From a checkpoint of a small image classifier: 4600 steps.
Rows from block 3 of a small image classifier, named by matrix and row number. Rows with one number belong to one channel. Each number is 50 + 10 x the weight over its row's rms, rounded and kept within 0 to 99. All counts start at 0. After the name is the row's rms in percent of the matrix's.
After each channel's rows are labels from the 100 images, of 14976, where the channel reaches its highest value: "strongest on" is what is common among them. Only what is clearly more common there than usual is listed. The data: stained colorectal tissue patches (NCT-CRC-HE-100K). In brackets: how many of the 100, against the usual share in percent.
# convs1: grouped (20 groups) 3x3 conv (model.blocks.3.convs.1.weight, 160x8x3x3), inputs within the group 0-7, a 3x3 kernel for each
# convs2: expand pointwise conv (model.blocks.3.convs.2.weight, 160x160x1x1, transposed), outputs 0-159

convs1.57 075:34 46 33 53 49 49 43 50 41 74 45 56 56 58 49 61 46 41 49 31 31 49 45 50 47 49 41 67 41 51 49 48 35 48 33 36 52 40 43 43 30 37 44 45 43 42 45 53 33 31 46 43 50 53 48 41 46 43 37 35 48 39 34 49 43 38 44 26 40 46 48 40
convs2.57 119:73 69 52 59 68 73 64 78 52 43 69 50 70 55 69 81 58 34 77 43 59 45 51 56 57 63 60 55 59 47 50 57 55 59 49 63 51 60 51 59 54 47 67 57 56 63 45 66 45 64 60 54 62 53 48 56 66 66 76 66 50 48 49 50 54 60 61 48 59 55 50 60 53 52 63 57 53 53 45 50 48 51 48 40 56 50 50 46 53 49 66 46 59 62 63 47 55 44 59 60 48 50 52 59 46 50 52 63 53 43 52 46 53 53 42 45 61 50 65 40 41 42 46 46 65 49 51 49 46 44 64 46 48 57 35 53 53 57 48 46 63 55 69 49 63 50 64 44 65 64 61 64 62 62 64 55 60 54 45 58
strongest on: tissue: lymphocytes (87 vs 11.5)

convs1.52 089:60 54 58 60 59 46 56 68 54 47 45 44 41 41 42 42 46 54 42 40 50 38 31 37 45 40 52 62 50 58 74 47 69 82 65 60 49 47 50 39 28 45 50 48 53 54 50 54 46 27 47 62 54 65 47 45 44 47 53 43 50 42 44 56 45 50 54 62 38 54 38 34
convs2.52 123:69 73 59 58 67 82 65 66 60 64 62 55 60 63 68 67 65 64 66 56 60 53 49 55 57 61 56 56 57 54 54 55 57 61 55 62 65 56 40 55 56 59 66 56 63 55 60 64 53 58 49 50 58 61 49 67 60 62 74 53 51 55 57 60 49 64 60 57 59 66 61 64 67 56 63 64 57 64 69 54 55 50 55 54 48 51 54 48 52 54 52 53 59 56 53 50 54 51 53 62 53 54 50 56 51 59 47 61 53 63 53 39 59 54 48 60 61 49 61 51 52 48 52 54 55 55 55 55 51 49 52 53 53 55 53 61 54 58 58 52 60 72 66 64 64 63 61 61 61 66 63 62 57 62 62 65 61 58 59 59
strongest on: tissue: debris (43 vs 11.1)

convs1.1 080:46 44 53 52 48 71 48 31 56 50 44 54 52 40 69 54 30 52 44 60 47 58 66 39 40 54 49 46 49 43 47 55 61 34 45 49 48 49 67 45 62 72 48 64 52 43 54 50 45 78 46 42 54 48 51 44 54 51 40 75 57 39 52 47 44 50 47 37 71 58 33 53
convs2.1 103:46 55 54 43 63 56 32 50 53 70 53 40 52 59 45 60 36 53 51 51 72 57 56 51 62 55 56 47 54 57 39 51 53 57 63 51 59 59 32 47 47 60 51 45 49 66 67 51 62 49 69 53 42 60 46 49 51 56 48 48 55 63 42 47 29 42 40 50 42 33 34 48 60 46 47 40 48 62 44 50 38 57 37 49 50 42 47 39 21 39 55 35 40 42 54 53 51 44 54 30 61 56 57 50 52 74 48 53 58 80 56 53 61 50 49 61 67 54 58 50 53 40 50 48 56 46 45 51 49 40 31 35 31 52 44 28 46 45 51 47 60 72 49 46 70 68 55 64 46 45 49 52 35 50 53 58 49 61 48 74
strongest on: tissue: debris (28 vs 11.1)

convs1.62 115:38 46 43 44 53 42 33 60 51 56 41 46 52 68 40 29 58 30 50 49 44 48 59 38 43 57 42 50 37 48 40 66 38 22 51 39 49 32 52 43 66 50 40 52 49 42 37 49 35 56 49 55 56 60 52 39 52 39 63 42 32 53 46 49 32 52 44 66 47 40 53 45
convs2.62 125:68 72 63 38 63 44 58 51 45 66 37 37 57 65 58 57 62 64 59 41 46 51 52 49 64 54 56 52 52 55 44 50 54 58 52 32 55 45 39 29 41 55 62 50 57 62 52 52 55 39 49 58 50 60 36 62 62 58 56 48 45 50 47 47 41 51 52 51 41 55 41 63 59 50 61 54 52 57 63 49 39 62 37 66 53 40 41 45 37 42 56 40 52 35 53 44 45 23 58 40 64 63 60 49 59 53 32 51 55 63 59 46 49 49 38 56 58 50 64 43 56 39 39 43 54 46 43 35 62 48 30 27 32 37 46 35 18 53 44 44 54 53 61 47 54 59 56 53 56 44 58 53 20 54 63 61 59 52 48 44
strongest on: tissue: debris (34 vs 11.1); tissue: cancer-associated stroma (29 vs 10.7)

convs1.58 084:54 50 39 50 50 58 59 68 53 67 53 44 51 37 39 54 44 31 64 57 51 55 43 62 52 54 52 58 45 32 46 25 35 46 40 26 50 44 41 43 43 41 47 45 40 48 54 46 36 22 45 47 60 54 50 48 37 40 39 38 44 39 31 49 46 37 44 49 41 43 54 39
convs2.58 094:74 66 35 58 66 66 46 74 47 39 60 53 68 43 66 75 46 23 72 45 69 42 49 56 53 63 63 54 58 50 56 51 50 56 47 66 53 61 53 60 41 47 60 52 52 63 42 68 42 62 66 61 60 49 47 61 63 63 74 67 46 47 51 49 54 50 61 49 54 53 53 59 51 46 63 62 55 44 45 42 49 48 52 40 55 46 47 48 50 50 69 47 64 60 64 49 53 42 55 55 51 51 56 55 51 54 47 61 55 36 48 46 52 54 33 43 58 49 65 39 37 41 49 48 64 52 45 47 40 43 65 40 50 55 38 53 54 58 51 48 61 58 64 49 60 49 57 35 66 66 66 58 62 58 66 44 53 55 49 67
strongest on: tissue: lymphocytes (91 vs 11.5)

convs1.156 121:23 22 28 26 28 24 26 27 24 48 48 50 49 48 41 46 39 44 59 54 53 53 60 50 56 56 55 49 54 48 50 56 58 52 60 53 58 55 48 51 56 52 54 56 53 52 57 55 47 52 52 53 48 51 54 59 47 46 60 53 50 60 49 54 60 51 48 61 52 48 52 51
convs2.156 096:60 60 45 39 68 21 52 43 60 46 40 38 53 51 59 49 66 44 49 53 44 63 59 64 55 62 58 57 59 46 48 65 57 61 60 58 57 49 44 62 54 59 52 58 58 52 44 50 55 48 54 54 63 63 36 55 49 55 47 64 55 43 52 54 58 54 57 59 36 49 55 49 61 51 48 55 52 54 51 51 46 57 54 65 52 65 51 45 49 52 50 41 46 61 49 68 53 66 57 59 63 62 73 58 53 52 17 42 60 47 76 75 46 58 37 37 38 76 58 15 63 22 52 54 42 54 50 54 55 49 31 49 50 54 58 61 55 49 54 59 53 50 53 61 58 53 47 54 54 46 45 57 44 57 49 61 45 51 68 51
strongest on: tissue: smooth muscle (36 vs 13.6); tissue: debris (28 vs 11.1)

convs1.35 040:59 61 51 93 33 38 53 57 52 44 53 46 65 46 53 46 62 53 66 46 48 53 39 47 42 48 56 40 40 48 46 35 45 45 25 41 43 37 39 57 36 39 43 53 52 57 42 56 58 43 56 56 56 47 44 54 36 43 35 40 48 52 36 55 59 52 47 36 55 53 55 61
convs2.35 085:41 40 49 57 42 46 35 44 35 45 26 52 37 58 34 40 27 29 42 64 65 65 69 72 79 66 63 65 73 74 51 56 68 56 60 46 60 76 61 57 48 63 62 60 47 49 65 66 70 51 53 64 56 57 49 52 61 64 49 49 63 49 52 65 51 56 52 54 54 43 48 51 55 56 41 53 59 54 58 56 42 50 50 42 55 51 51 48 47 48 56 59 53 55 55 30 52 52 46 40 57 48 42 56 67 59 50 50 47 54 47 42 53 55 44 53 54 44 44 57 46 42 53 41 50 43 24 45 45 50 44 42 40 49 47 52 42 43 47 41 63 51 52 70 56 55 45 51 59 65 58 59 44 51 43 57 45 63 52 65
strongest on: tissue: smooth muscle (43 vs 13.6)

convs1.153 113:23 25 30 25 38 28 30 29 23 48 48 44 45 54 41 44 44 42 52 57 47 52 65 54 53 55 54 50 56 42 48 69 55 46 55 47 56 61 55 50 57 54 55 62 53 53 56 52 48 54 47 49 51 48 60 63 53 54 61 52 59 58 49 54 62 50 50 59 52 51 59 48
convs2.153 104:63 65 57 46 65 40 58 40 57 44 45 43 50 52 66 53 74 58 56 54 44 59 58 66 50 61 59 68 60 52 55 67 64 54 53 58 62 48 48 59 57 52 53 60 55 54 44 51 55 54 53 60 60 63 45 62 55 62 55 72 63 41 56 60 49 55 60 55 36 54 60 49 63 57 51 62 53 60 51 56 55 60 55 68 47 67 54 48 51 52 47 44 50 57 44 66 57 62 61 49 62 61 73 51 54 59 23 38 59 45 67 65 52 55 46 45 46 77 57 20 66 21 51 52 46 55 61 55 51 51 41 47 50 61 54 61 50 53 51 50 61 53 59 65 65 58 51 59 62 51 55 61 47 60 55 62 49 57 71 56
strongest on: tissue: smooth muscle (39 vs 13.6); tissue: debris (27 vs 11.1)

convs1.56 073:45 65 51 59 68 57 40 49 44 52 48 56 60 60 50 40 45 36 39 44 34 53 57 53 42 48 47 57 38 51 66 51 36 40 33 30 45 25 41 52 47 49 34 32 39 48 68 48 48 58 60 57 55 49 42 40 47 57 56 50 35 34 37 39 30 44 59 54 51 39 45 40
convs2.56 107:79 73 50 60 70 59 66 79 44 43 66 48 69 40 71 75 55 40 77 48 55 42 50 55 52 66 55 52 57 46 49 51 52 64 53 60 47 56 40 51 55 44 68 58 55 63 39 68 40 61 56 63 62 51 47 61 65 66 76 63 47 42 47 50 50 59 60 51 54 56 57 63 57 50 65 64 48 57 42 48 47 50 44 41 57 47 46 46 47 49 67 44 56 60 64 43 52 35 61 59 50 55 51 58 44 47 54 56 49 41 55 51 52 52 40 43 59 53 61 41 41 40 48 44 65 51 48 50 54 41 60 49 43 50 40 51 47 54 46 49 60 50 58 49 55 50 66 40 67 66 61 59 61 63 62 55 57 57 42 57
strongest on: tissue: lymphocytes (97 vs 11.5)

convs1.22 116:53 63 43 63 59 43 47 31 55 42 55 41 62 55 38 47 24 59 41 59 36 62 57 38 43 29 56 51 40 47 45 62 64 48 58 51 40 52 41 54 57 38 53 31 59 43 58 50 53 57 34 49 28 57 40 58 45 57 59 34 51 34 57 39 48 44 51 64 42 49 40 55
convs2.22 104:53 61 59 40 62 34 52 58 52 53 37 30 52 51 55 60 52 51 61 37 45 46 52 52 61 50 56 54 57 51 27 48 53 57 54 31 51 46 28 30 53 54 57 59 46 60 60 51 56 46 54 57 53 56 39 60 58 55 56 56 51 45 46 45 23 44 51 47 40 61 33 58 61 42 57 49 55 59 50 44 33 60 33 55 53 47 48 37 23 50 53 45 35 50 52 38 51 40 61 28 59 66 63 45 52 53 29 60 63 53 64 64 59 62 42 41 48 60 59 45 48 32 47 47 56 46 59 41 56 52 25 34 32 43 48 42 34 46 44 45 54 53 61 34 54 54 51 56 55 42 54 52 15 52 60 49 50 53 41 54
strongest on: tissue: lymphocytes (34 vs 11.5)

convs1.106 119:54 57 58 51 39 59 60 60 60 46 57 47 48 61 62 42 60 61 51 47 47 46 60 46 38 55 57 38 51 48 39 58 51 40 47 44 45 55 48 52 56 47 46 60 58 53 53 54 56 49 71 59 67 62 54 57 60 59 48 70 61 65 66 60 58 68 61 48 77 68 73 70
convs2.106 078:66 65 48 51 66 50 55 62 49 42 50 48 55 35 60 60 61 51 61 59 42 62 57 57 54 55 61 51 57 50 27 55 57 60 58 39 49 53 20 39 36 43 57 61 42 52 38 55 30 35 48 59 61 48 31 50 59 52 55 53 51 54 57 58 39 62 57 58 31 53 24 56 61 64 56 52 60 52 37 66 56 52 53 53 53 49 51 54 43 54 54 53 45 47 54 31 56 27 63 28 48 56 62 60 57 52 27 52 45 33 67 68 49 61 40 40 38 70 55 38 51 46 50 53 54 53 20 49 52 39 51 48 43 52 48 39 47 56 50 59 56 47 56 37 54 50 58 48 56 48 56 48 43 52 58 48 54 59 25 48
strongest on: tissue: smooth muscle (40 vs 13.6)

convs1.132 092:38 44 46 44 37 60 53 62 55 48 51 48 47 33 65 56 63 58 44 57 62 37 41 68 59 72 64 35 40 39 38 51 53 39 49 50 49 49 51 41 47 59 50 59 52 40 48 49 39 40 67 54 68 58 47 51 50 46 57 67 49 72 59 31 40 39 36 57 52 35 42 40
convs2.132 100:61 62 57 48 73 50 40 49 31 63 51 41 48 46 52 59 38 43 58 61 66 57 48 52 64 59 56 50 49 64 61 54 53 54 50 56 61 64 53 53 49 48 46 47 48 67 48 40 45 42 64 50 43 55 59 46 53 49 43 61 48 76 43 41 40 56 53 37 48 58 57 59 59 43 52 60 45 68 44 38 50 48 42 46 56 29 48 38 30 37 56 45 47 40 54 35 53 41 50 42 65 67 68 60 70 66 41 57 59 53 62 64 59 74 42 71 52 63 64 42 44 35 42 40 64 45 43 39 61 38 36 35 26 58 36 37 36 46 45 43 50 65 52 54 50 42 45 52 48 38 51 55 44 52 47 66 50 47 58 67
strongest on: tissue: lymphocytes (36 vs 11.5); tissue: debris (28 vs 11.1)

convs1.51 152:53 49 44 53 49 50 48 53 52 54 49 54 55 41 53 61 53 57 51 52 54 52 41 57 58 56 60 61 57 49 58 49 50 61 59 54 48 53 52 53 45 54 55 52 57 54 55 50 52 42 59 56 56 56 28 32 22 31 41 26 26 38 24 39 33 30 37 43 38 36 44 38
convs2.51 082:59 58 47 53 74 59 39 71 32 22 64 51 66 27 59 69 34 24 64 51 61 41 40 49 57 58 55 47 48 48 36 39 46 45 40 46 38 51 43 53 33 37 60 56 41 62 31 73 39 54 62 58 57 55 45 56 64 66 54 62 45 61 56 45 57 59 57 51 54 46 46 57 51 48 59 56 55 52 37 46 54 35 52 35 56 41 48 47 49 47 63 49 59 57 60 45 50 52 53 40 52 59 50 60 53 55 51 67 54 41 56 57 61 64 54 45 65 58 64 61 29 47 53 48 60 54 40 44 51 33 71 54 48 44 39 52 52 58 48 52 62 53 60 42 51 42 48 24 49 67 58 55 40 48 59 52 57 47 49 55
strongest on: tissue: debris (40 vs 11.1)