config.toml
num_classes = 9
depths = [2, 5, 5]
stem = "single"
init = "trunc_normal_002"
beta2 = 0.95
Rows from block 2 of a small image classifier, named by matrix and row number. Rows with one number belong to one channel. Each number is 128 + 32 x the weight over its row's rms, rounded and kept within 0 to 255. All counts start at 0.
Before each channel's rows are labels from the 100 images, of 14976, where the channel reaches its highest value: "top examples" is what is common among them. Only what is clearly more common there than usual is listed. The data: stained colorectal tissue patches (NCT-CRC-HE-100K).
# convs1: grouped (20 groups) 3x3 conv, stride 2 (model.blocks.2.convs.1.weight, 160x8x3x3), inputs within the group 0-7, a 3x3 kernel for each
# convs2: expand pointwise conv (model.blocks.2.convs.2.weight, 160x160x1x1, transposed), outputs 0-79

top examples: tissue: adipose tissue
convs1.156 [148 146  96 143 166 140 158 149 119 156 134 107 145 175 119 153 157 125 158 175 149 153 178 134 145 164 123 123 139 133 176 159 163 192 163 154 150 145 115 172 175 127 157 145 123 170 152 157 177 174 140 181 185 177 178 170 140 168 193 133 156 141 148 145 160 121 158 164 162 187 169 148]
convs2.156 [137 169 150 128 159 148 142 150 199 165 147 176 137 147 142 184 163 165 145  83 102 158 107 125 100 147 120 114 104 112 173 112  97 101 101 160 105 106 147 127 167 176 119 147 138  95 137 129 159 139  93 130 124 197 159 137 154 125 144 142 109  97 101 145 134  94 102 126 108 114  98 121 145 151 140 123 124 148 149 122]

top examples: tissue: smooth muscle; tissue: debris
convs1.121 [ 98 103 117 107 104 134 131 142 146  95 100 113 110 112 128 127 142 138  81  77  78  80  69  81  77  59  71  80  66  78  76  66  72  75  67  73 104  99  98 108 105 113 115 101 104  99  96 111 111 109 118 121 130 139 105 102 113 108 114 113 114 103 109 101 106 112 108 124 122 132 147 146]
convs2.121 [111 100 126  79  97 132 123 116 154 161 130  80 109 164  92 125 116 149 107 102 118  79 120 116  93 126 109 125 106 111 103 103  69 139 127 113 141 126  80  97 178 152 120 188 152 144 158 167 147 167 126 205 111 146 145 131 173 138 156 144 104 127 129 107 121  68 125 140 169 107  89 150 214 183 175 112 113 131 117 173]

top examples: tissue: mucus
convs1.107 [ 96 140  74 134 169 133  85 144 103 118 160 104 157 120 185 110 181 140 128 158  89 155 128 184  86 177 144 149 187 100 184 135 160 113 161  86 138 155 101 161 152 176 115 171 126 127 154 100 153 158 180  85 177 131 104 147  82 131  98 169 107 169 111  97 148  95 111 138 154  80 170 117]
convs2.107 [140 117  22  88 130 113  75 139 139 136 166  85 142 166  80 150  66 134 132  46 107  84 119  95 120 111 138  99 103 138 171 130 123 119 109 169 140 122 168 161 103 163 124 158 117 151 169  95 163 140 120 141 138 184 171 128 115  84 145 163  99 115 129 142 152 119 143 109 105 135 142 134  84  66 119 138 140  61 112  72]

top examples: tissue: smooth muscle
convs1.69 [145 130 140 121 110 123 135 108 118  43 105 102 104 160 157  93 156 147  55 101  90 112 146 139  94 173 144  61 106 109 124 155 150 107 177 183  64 130 113 116 148 168 115 173 178 131 136 134 131 133 147 129 140 131  56 116  98 102 144 156 111 167 171  55 121 116 110 136 164 117 172 178]
convs2.69 [127 124 104 127 129 128  69  71 171 132 159 121 168 130 125 182  88 135  71 104 109  94 109 116 129  64 102 143 146 125 110 126  96  80 143 122 102  98 139 142 133 145 116 165 124 117 166 155 162 116 119 117 143 180 136 134 159 110 115 166 147  97 100 121 140 144 128 114  60 156 133 131 124 107 139 159 152 133 124 117]

top examples: tissue: mucus
convs1.117 [ 94  77  81 116 161 114 103 129  94 101 174 113 121 145 154  90 183 135 126 157  80 130 147 146 109 167 113 127 118 102 138 174 125 150 174 125 173 195 128 173 172 167 176 211 160  89 195 119 162 126 157 120 188 129 107 147 110 157 148 142 140 174 129 108 156 125 137 131 133  90 178 106]
convs2.117 [144 133  76  86 173 138 101 127 189 146 185 124 122 167 134 147  95 140 139  73  98 130 115 116 103 134 138 100 121  93 160 120 104 120 102 196 155 134 149 159 108 172 137 125 113 113 142 118 153 105 127 130 117 165 164 117 138 101 106 148 115  70  86 150 128 125 148 117  80 105 161 131  82  82 100 170  78 122 122  85]

top examples: tissue: debris; tissue: smooth muscle
convs1.74 [103  71 106 116 124 151 110 153 130 110 118 115 136 155 139 147 158 123  79  90  70  82 115  89  98 101  95 108 114 112 126 155 165 146 150 130  85  78 107  83 110 106 114  87  97  39  48  58  73 107 117  97 136  87  86 106  97 113 145 149 106 146 132 153 132 145 136 148 166 179 152 153]
convs2.74 [142 131 154 142 149 104 135 115 140 149 131 150 119 167 133 155 127 169 145 136 125 109 142 137 134 141 131 145 140  96 116 141  95 143 139 137 157  96 131 115 221 103 152 182 128  94 100 114 101 240 140 147 165 113 153 126 164 157  99 138 168 100  84 109 113 102 133 150 147 107 163 170 161 154 110 151 137 144 192 175]

top examples: tissue: cancer-associated stroma
convs1.19 [132 164 172 174 123 201 152 185 179 117 142 149 154 130 175 134 164 146  99 151 139 147 116 175 134 180 157 127 169 171 195 133 208 161 206 207 102 122 122 113 124 108 104  96  92 101 128 138 130 113 136 123 150 134 105 118 119 126 126 102 101  83  88 121 137 151 145 146 158 146 147 165]
convs2.19 [160 143  91 132 133 156 126 150 183 178 143 141 160 204 149 186 153 160 170 141 147 145  89 109 121 141 161 106 142 146 128 159 168 202 172 159 191 121 107 106 117 112 145 165 139 183 147 112 124 166 184 114 168 128 116  97 129 101 174 186 122 124 104  96  84 100 195 133 116 103 123 193  97  81 178 148 109  81 105 119]

top examples: tissue: debris; tissue: cancer-associated stroma
convs1.96 [141 162 161 147 143 159 151 153 151 159 173 188 172 170 184 182 183 175 158 138 144 132 124 105 152 135 125 144 116 139 138 150 166 141 166 146 112 104 125 103 108 105 111 114 115 165 185 152 189 181 188 162 172 171 138 152 125 113 137 148 126 149 155 146 162 170 164 128 152 190 178 175]
convs2.96 [124 115 115 202 133 157 121  91 160 158  73 200 170 182 156 103 142 164 126 162 132 127 134 152 130 103 111 141 111 137 111 130 121 138 146  90 137 121 101 132 147 141 153 155 149 133 123 171  86 154 124 131 173 125  96 120 151 142 113 113 118 133 152 137 209  67  71 222  74 146  84 143 173 140 167 135 170  84 195 148]

top examples: tissue: adipose tissue; tissue: mucus
convs1.133 [156 144 149 120 117 129 125 133 131  82  68  61 129 127 113 135 135 143 136  92 101 184 181 162 174 189 179 104  81  75 152 151 137 159 167 150  88  72  68 138 146 132 141 155 145 101 103  99 133 140 124 128 150 147  94  66  74 150 148 125 154 166 145  90  80  82 157 151 123 163 152 150]
convs2.133 [126 129 153 171 157 151 113 204  96 115 179 188 138  94 107  79 146  96 192 162  99 171 157 133 107 121 128 161 128 103 133 159 173  86 121 149  90 169 163 157 101 134  80 163 101  76 128 120 149  94 103 108 139 131 119  89 151 122 113 124 123 152 161 139 176 180 139 165 182 101 128 112 151 171 112 152 131 172 133 145]

top examples: tissue: smooth muscle; tissue: debris
convs1.136 [134 131 117 130 137 148 108  93 121 113 106 119 118 136 127 127 100 101 102  85  84  78  78  91  78  67  65 114 113 113 123 134 107 110 112 134  80  73  71  67  76  64  81  87  69  97  94 105  97  99 108  83  98  93 147 142 161 139 150 170 135 154 134  94  96  94 112 124 105  99 108 102]
convs2.136 [ 89 112 133 156 134 126 118 142  75 100 187 183  72 121  80 132  92  80  86 161 125 109 102 205 109 154 110 116 106  77 127 136 137 163  97 165 140 175 116 153 135 102  94 174 119 112 136 185 118 169 158 202 128 118 199 132 134 120 170 192 194 121 101  71 164 104 164 152 108  92 111  85 169 173 122 110 161 149 135 157]

top examples: tissue: smooth muscle; tissue: debris
convs1.57 [ 64  62  88  54  74  76  78  79  61  79  89 100  76 127  94  85 128 103  98 103  98  92 114 106  98 113  83 123 129  93 101 133 104 118 145  83 160 142 113 130 106 154 124 145 111 134 136 178 169 140 115 126 149 142 149 141 139 126 134 134 157 208 148 134 137 132 149 144 137 165 149 118]
convs2.57 [ 77  87 103 158  89 108  91  80  99  95 152 127  85 139  89  81  85  41 104 139 194 151 184 166 146 131 138 123 110 134 133 156 127 132 143 112 177 127 149 160 122  98  97 121 112  70  90 148  91 129  82 140 148  77 161 119 140 154  89 135 129  89 100 101 148 116 150 157 116 107 134 105 157 170 141 153 112 124  92 144]

top examples: tissue: adipose tissue
convs1.62 [ 93  74 116  91 145 103 117 114  77  85 125 114 124 164 166 109 148 160 127 158 132 170 206 181 121 204 206 117 150 116 114 138 118 131 115 146 103 138 157 109 143 149  93 154 136  97 155  97 126 123 122 102 143 129 122 170 159 173 204 189 138 182 156 112 144 142 109 130 148 105 176 171]
convs2.62 [146 131 146 120 164 162 104 111 150 131 179 124 184 153 143 106 122 169  83 131 108  89 120 140 111 119 109 130 137 122 150 153 103 129 140 172 158 116 165 145 123 115 147 201 106  89 137 117 132 133  89 123 190 125 167 105 177 160  87 151 140  36 110 134 116 137 161 135  83 137 145 160 151 124  95 167 133 135 112 116]

top examples: tissue: smooth muscle; tissue: debris
convs1.91 [139 168 121 143 137 117  95 109  89 118 150 156 128 184 177  96 159 148 107 103 126 119 151 162  89 119 122 139 160 153 160 184 180 122 191 171 137 183 130 154 191 171 125 191 155 124 151 117 121 134 122 108 118 113  87 105 132 102 134 142  94 142 136 152 189 162 187 191 179 147 187 154]
convs2.91 [167  97 121  62 134 168 157 172 128 169 108  54 172 199 158 130 116 182 140  44 145 128 151 124 142 141 149 153 127 135 139 128 140 151 144 143 149 139 147 152 151 122 146 111 162 138 146 121 128 137 128 162 164 135  84 151 131 138 121 125 113 149 146 138 135 124 130 181 119 139  97 120 180  97 137 101 154 135 168 111]

top examples: tissue: smooth muscle; tissue: debris
convs1.103 [ 87  83 105 109 135 138 102 143 170  71  91 100 113 153 146 131 152 155 111 126  81 133 132 147 179 146 147 123 117 114 165 162 164 159 176 176  91 103  90  64  81  86 109 101 124  94  85 100 106 129 121 153 164 134  99  89  96  88 112 140 125 141 151 126 138 149 152 132 171 219 179 189]
convs2.103 [113 145  93 162 146 112 144  95 184 165 102 172 166 141 161 132 163 167  87 124 124  99 147 171 116 134 126 105 118 110  87 114 126 103 125  98  87 149 106 118 120 134 149 122 136 123 144 149 130 114 163 163 142 147 106 130  92 115 141 123  78 101 142 161 189  82 108 157  82 164  89 153 115 133 170 131 151  98 162 112]

top examples: tissue: smooth muscle
convs1.63 [ 94  68 114  99 158 153 111 106  77  93  60  78 100 164 141  93  90  59  69  58  82  85 144 128  75  93  58 131 136 141 162 185 177 151 151 141 124 116 131 115 136 142 102 127 119 109 135 119 127 108 116 116 103  88 142 157 154 156 148 170 171 159 140 140 143 145 126 143 156 138 154 143]
convs2.63 [102 181 198 165 146 129 142 150 114 127 121 171 141 147 148 109 160 111 100 182 150  82 113 156 105 128 111 123 133 123 108 165 149 111 145 139 102 123 117 136 171  73 159 231 113 112 107 138 111 163  97 178 176 127  90  77 181 171  81 141 165  62 140 133 124 105 126 152 109 139 121 145 212 192 142 118 143 134 175 207]

top examples: tissue: cancer-associated stroma; tissue: mucus
convs1.106 [112  51  87  33 122  45  82  48  46  97  84  69  79 138  95 100 105 112 118 126 102 123 185 127 141 153 135 136 134 144 125 180 153 150 150 157 104 111  95 104 139 111 125 124 139 112  88  93 129 159 132 130 153 129 104 127  99 118 140 122 151 129 133 122 110 124 145 169 145 135 136 139]
convs2.106 [113 121 162  90  97 100 114 182 136 101 175 136 114 126 121 142  85 109 130  94  94 114 109 136 104  98 126 148 115  93 150 122  88 108  87 156  98  79 111 121 148 183 112 115  97  64 122  67 138 134  64 167 127 168 188 115 138  74 109 171 157  32  80 122 100 137 132 123 101 108 135 128 156 134  90 143 103 154 149  94]

top examples: tissue: adipose tissue
convs1.144 [108 100 117  99 121 118 117 119 138 138 182 148 157 135 194 157 191 190 139 156 135 135 111 143 135 156 148 120 146 131 142 121 154 141 151 152 136 184 166 167 135 199 161 205 228 121 150 133 136 114 126 136 151 116 119 119  97  98 100  91  73  70  71 111 160 143 149 127 160 134 157 159]
convs2.144 [145 112  50  91 125 122 109 186 152 160 190 144 121 143 125 120  97 168 135  82 119 113  93 132 134 131 141  85 143 159 181 140 148 145 145 203 183 152 169 153  54 159  75  81 105 118 170 122 149  51 117  59  65 156 174 107  90  88 141 150 125  99 149  83 181 125 143 158 124 117 155 128  79  60 120 158 129 121 113  96]

top examples: tissue: debris
convs1.41 [192 219 171 196 165 145 163 152 113  91  96  96  92 122 106 114  93 113  99  73  93  90 112 113 111 116 138  90 103 100  94  95  96  96  82  65 124 102  94 113 109  98 108 114  88  90 103  95  87 103 118  91 130 120 183 175 153 141  94 118 144 110  93 109 120 134 119 133  96 126 117 119]
convs2.41 [120 122 115 185 138 159 121  97 124 145 126 128 111 143 114 122  81 149  97 159 137 159 166 132 129 104  86 186  99 151 107 108  97  95 119  77 124  77  92 129 171 140 116 143 138 120 116 131 145 190 115 187 181 148 173  98 147 172 135 163 146 104  94 127  66 129  75 128 129  88 124  84 152 127  92 145 100 103 106  96]

top examples: tissue: adipose tissue
convs1.131 [148 118 108 141 106 107 136 117 108 120 129 126 134 143 152 135 137 152 143 185 162 167 212 203 137 196 189 119 124 126 135 166 152 136 173 152 124 154 145 153 186 191 148 187 188 148 137 123 147 134 113 122 126 115 127 143 140 148 172 167 152 179 184 106 145 119 138 195 163 122 167 157]
convs2.131 [151 141 123 165 140 146 126 182 109 174 172 166 121 176 133 134 148 106 142 149 110 177 131 128  92 131 134 113 148 144 144 116 133 113  70 191  82 134 136 144 121  76  57  93 117 108 116 163  86 104 100  92  72  86 135  81 104 122 145 122 137 146 131 153 162 156 140 145 183 124 129 128 130 117 122 132 101 128 127 134]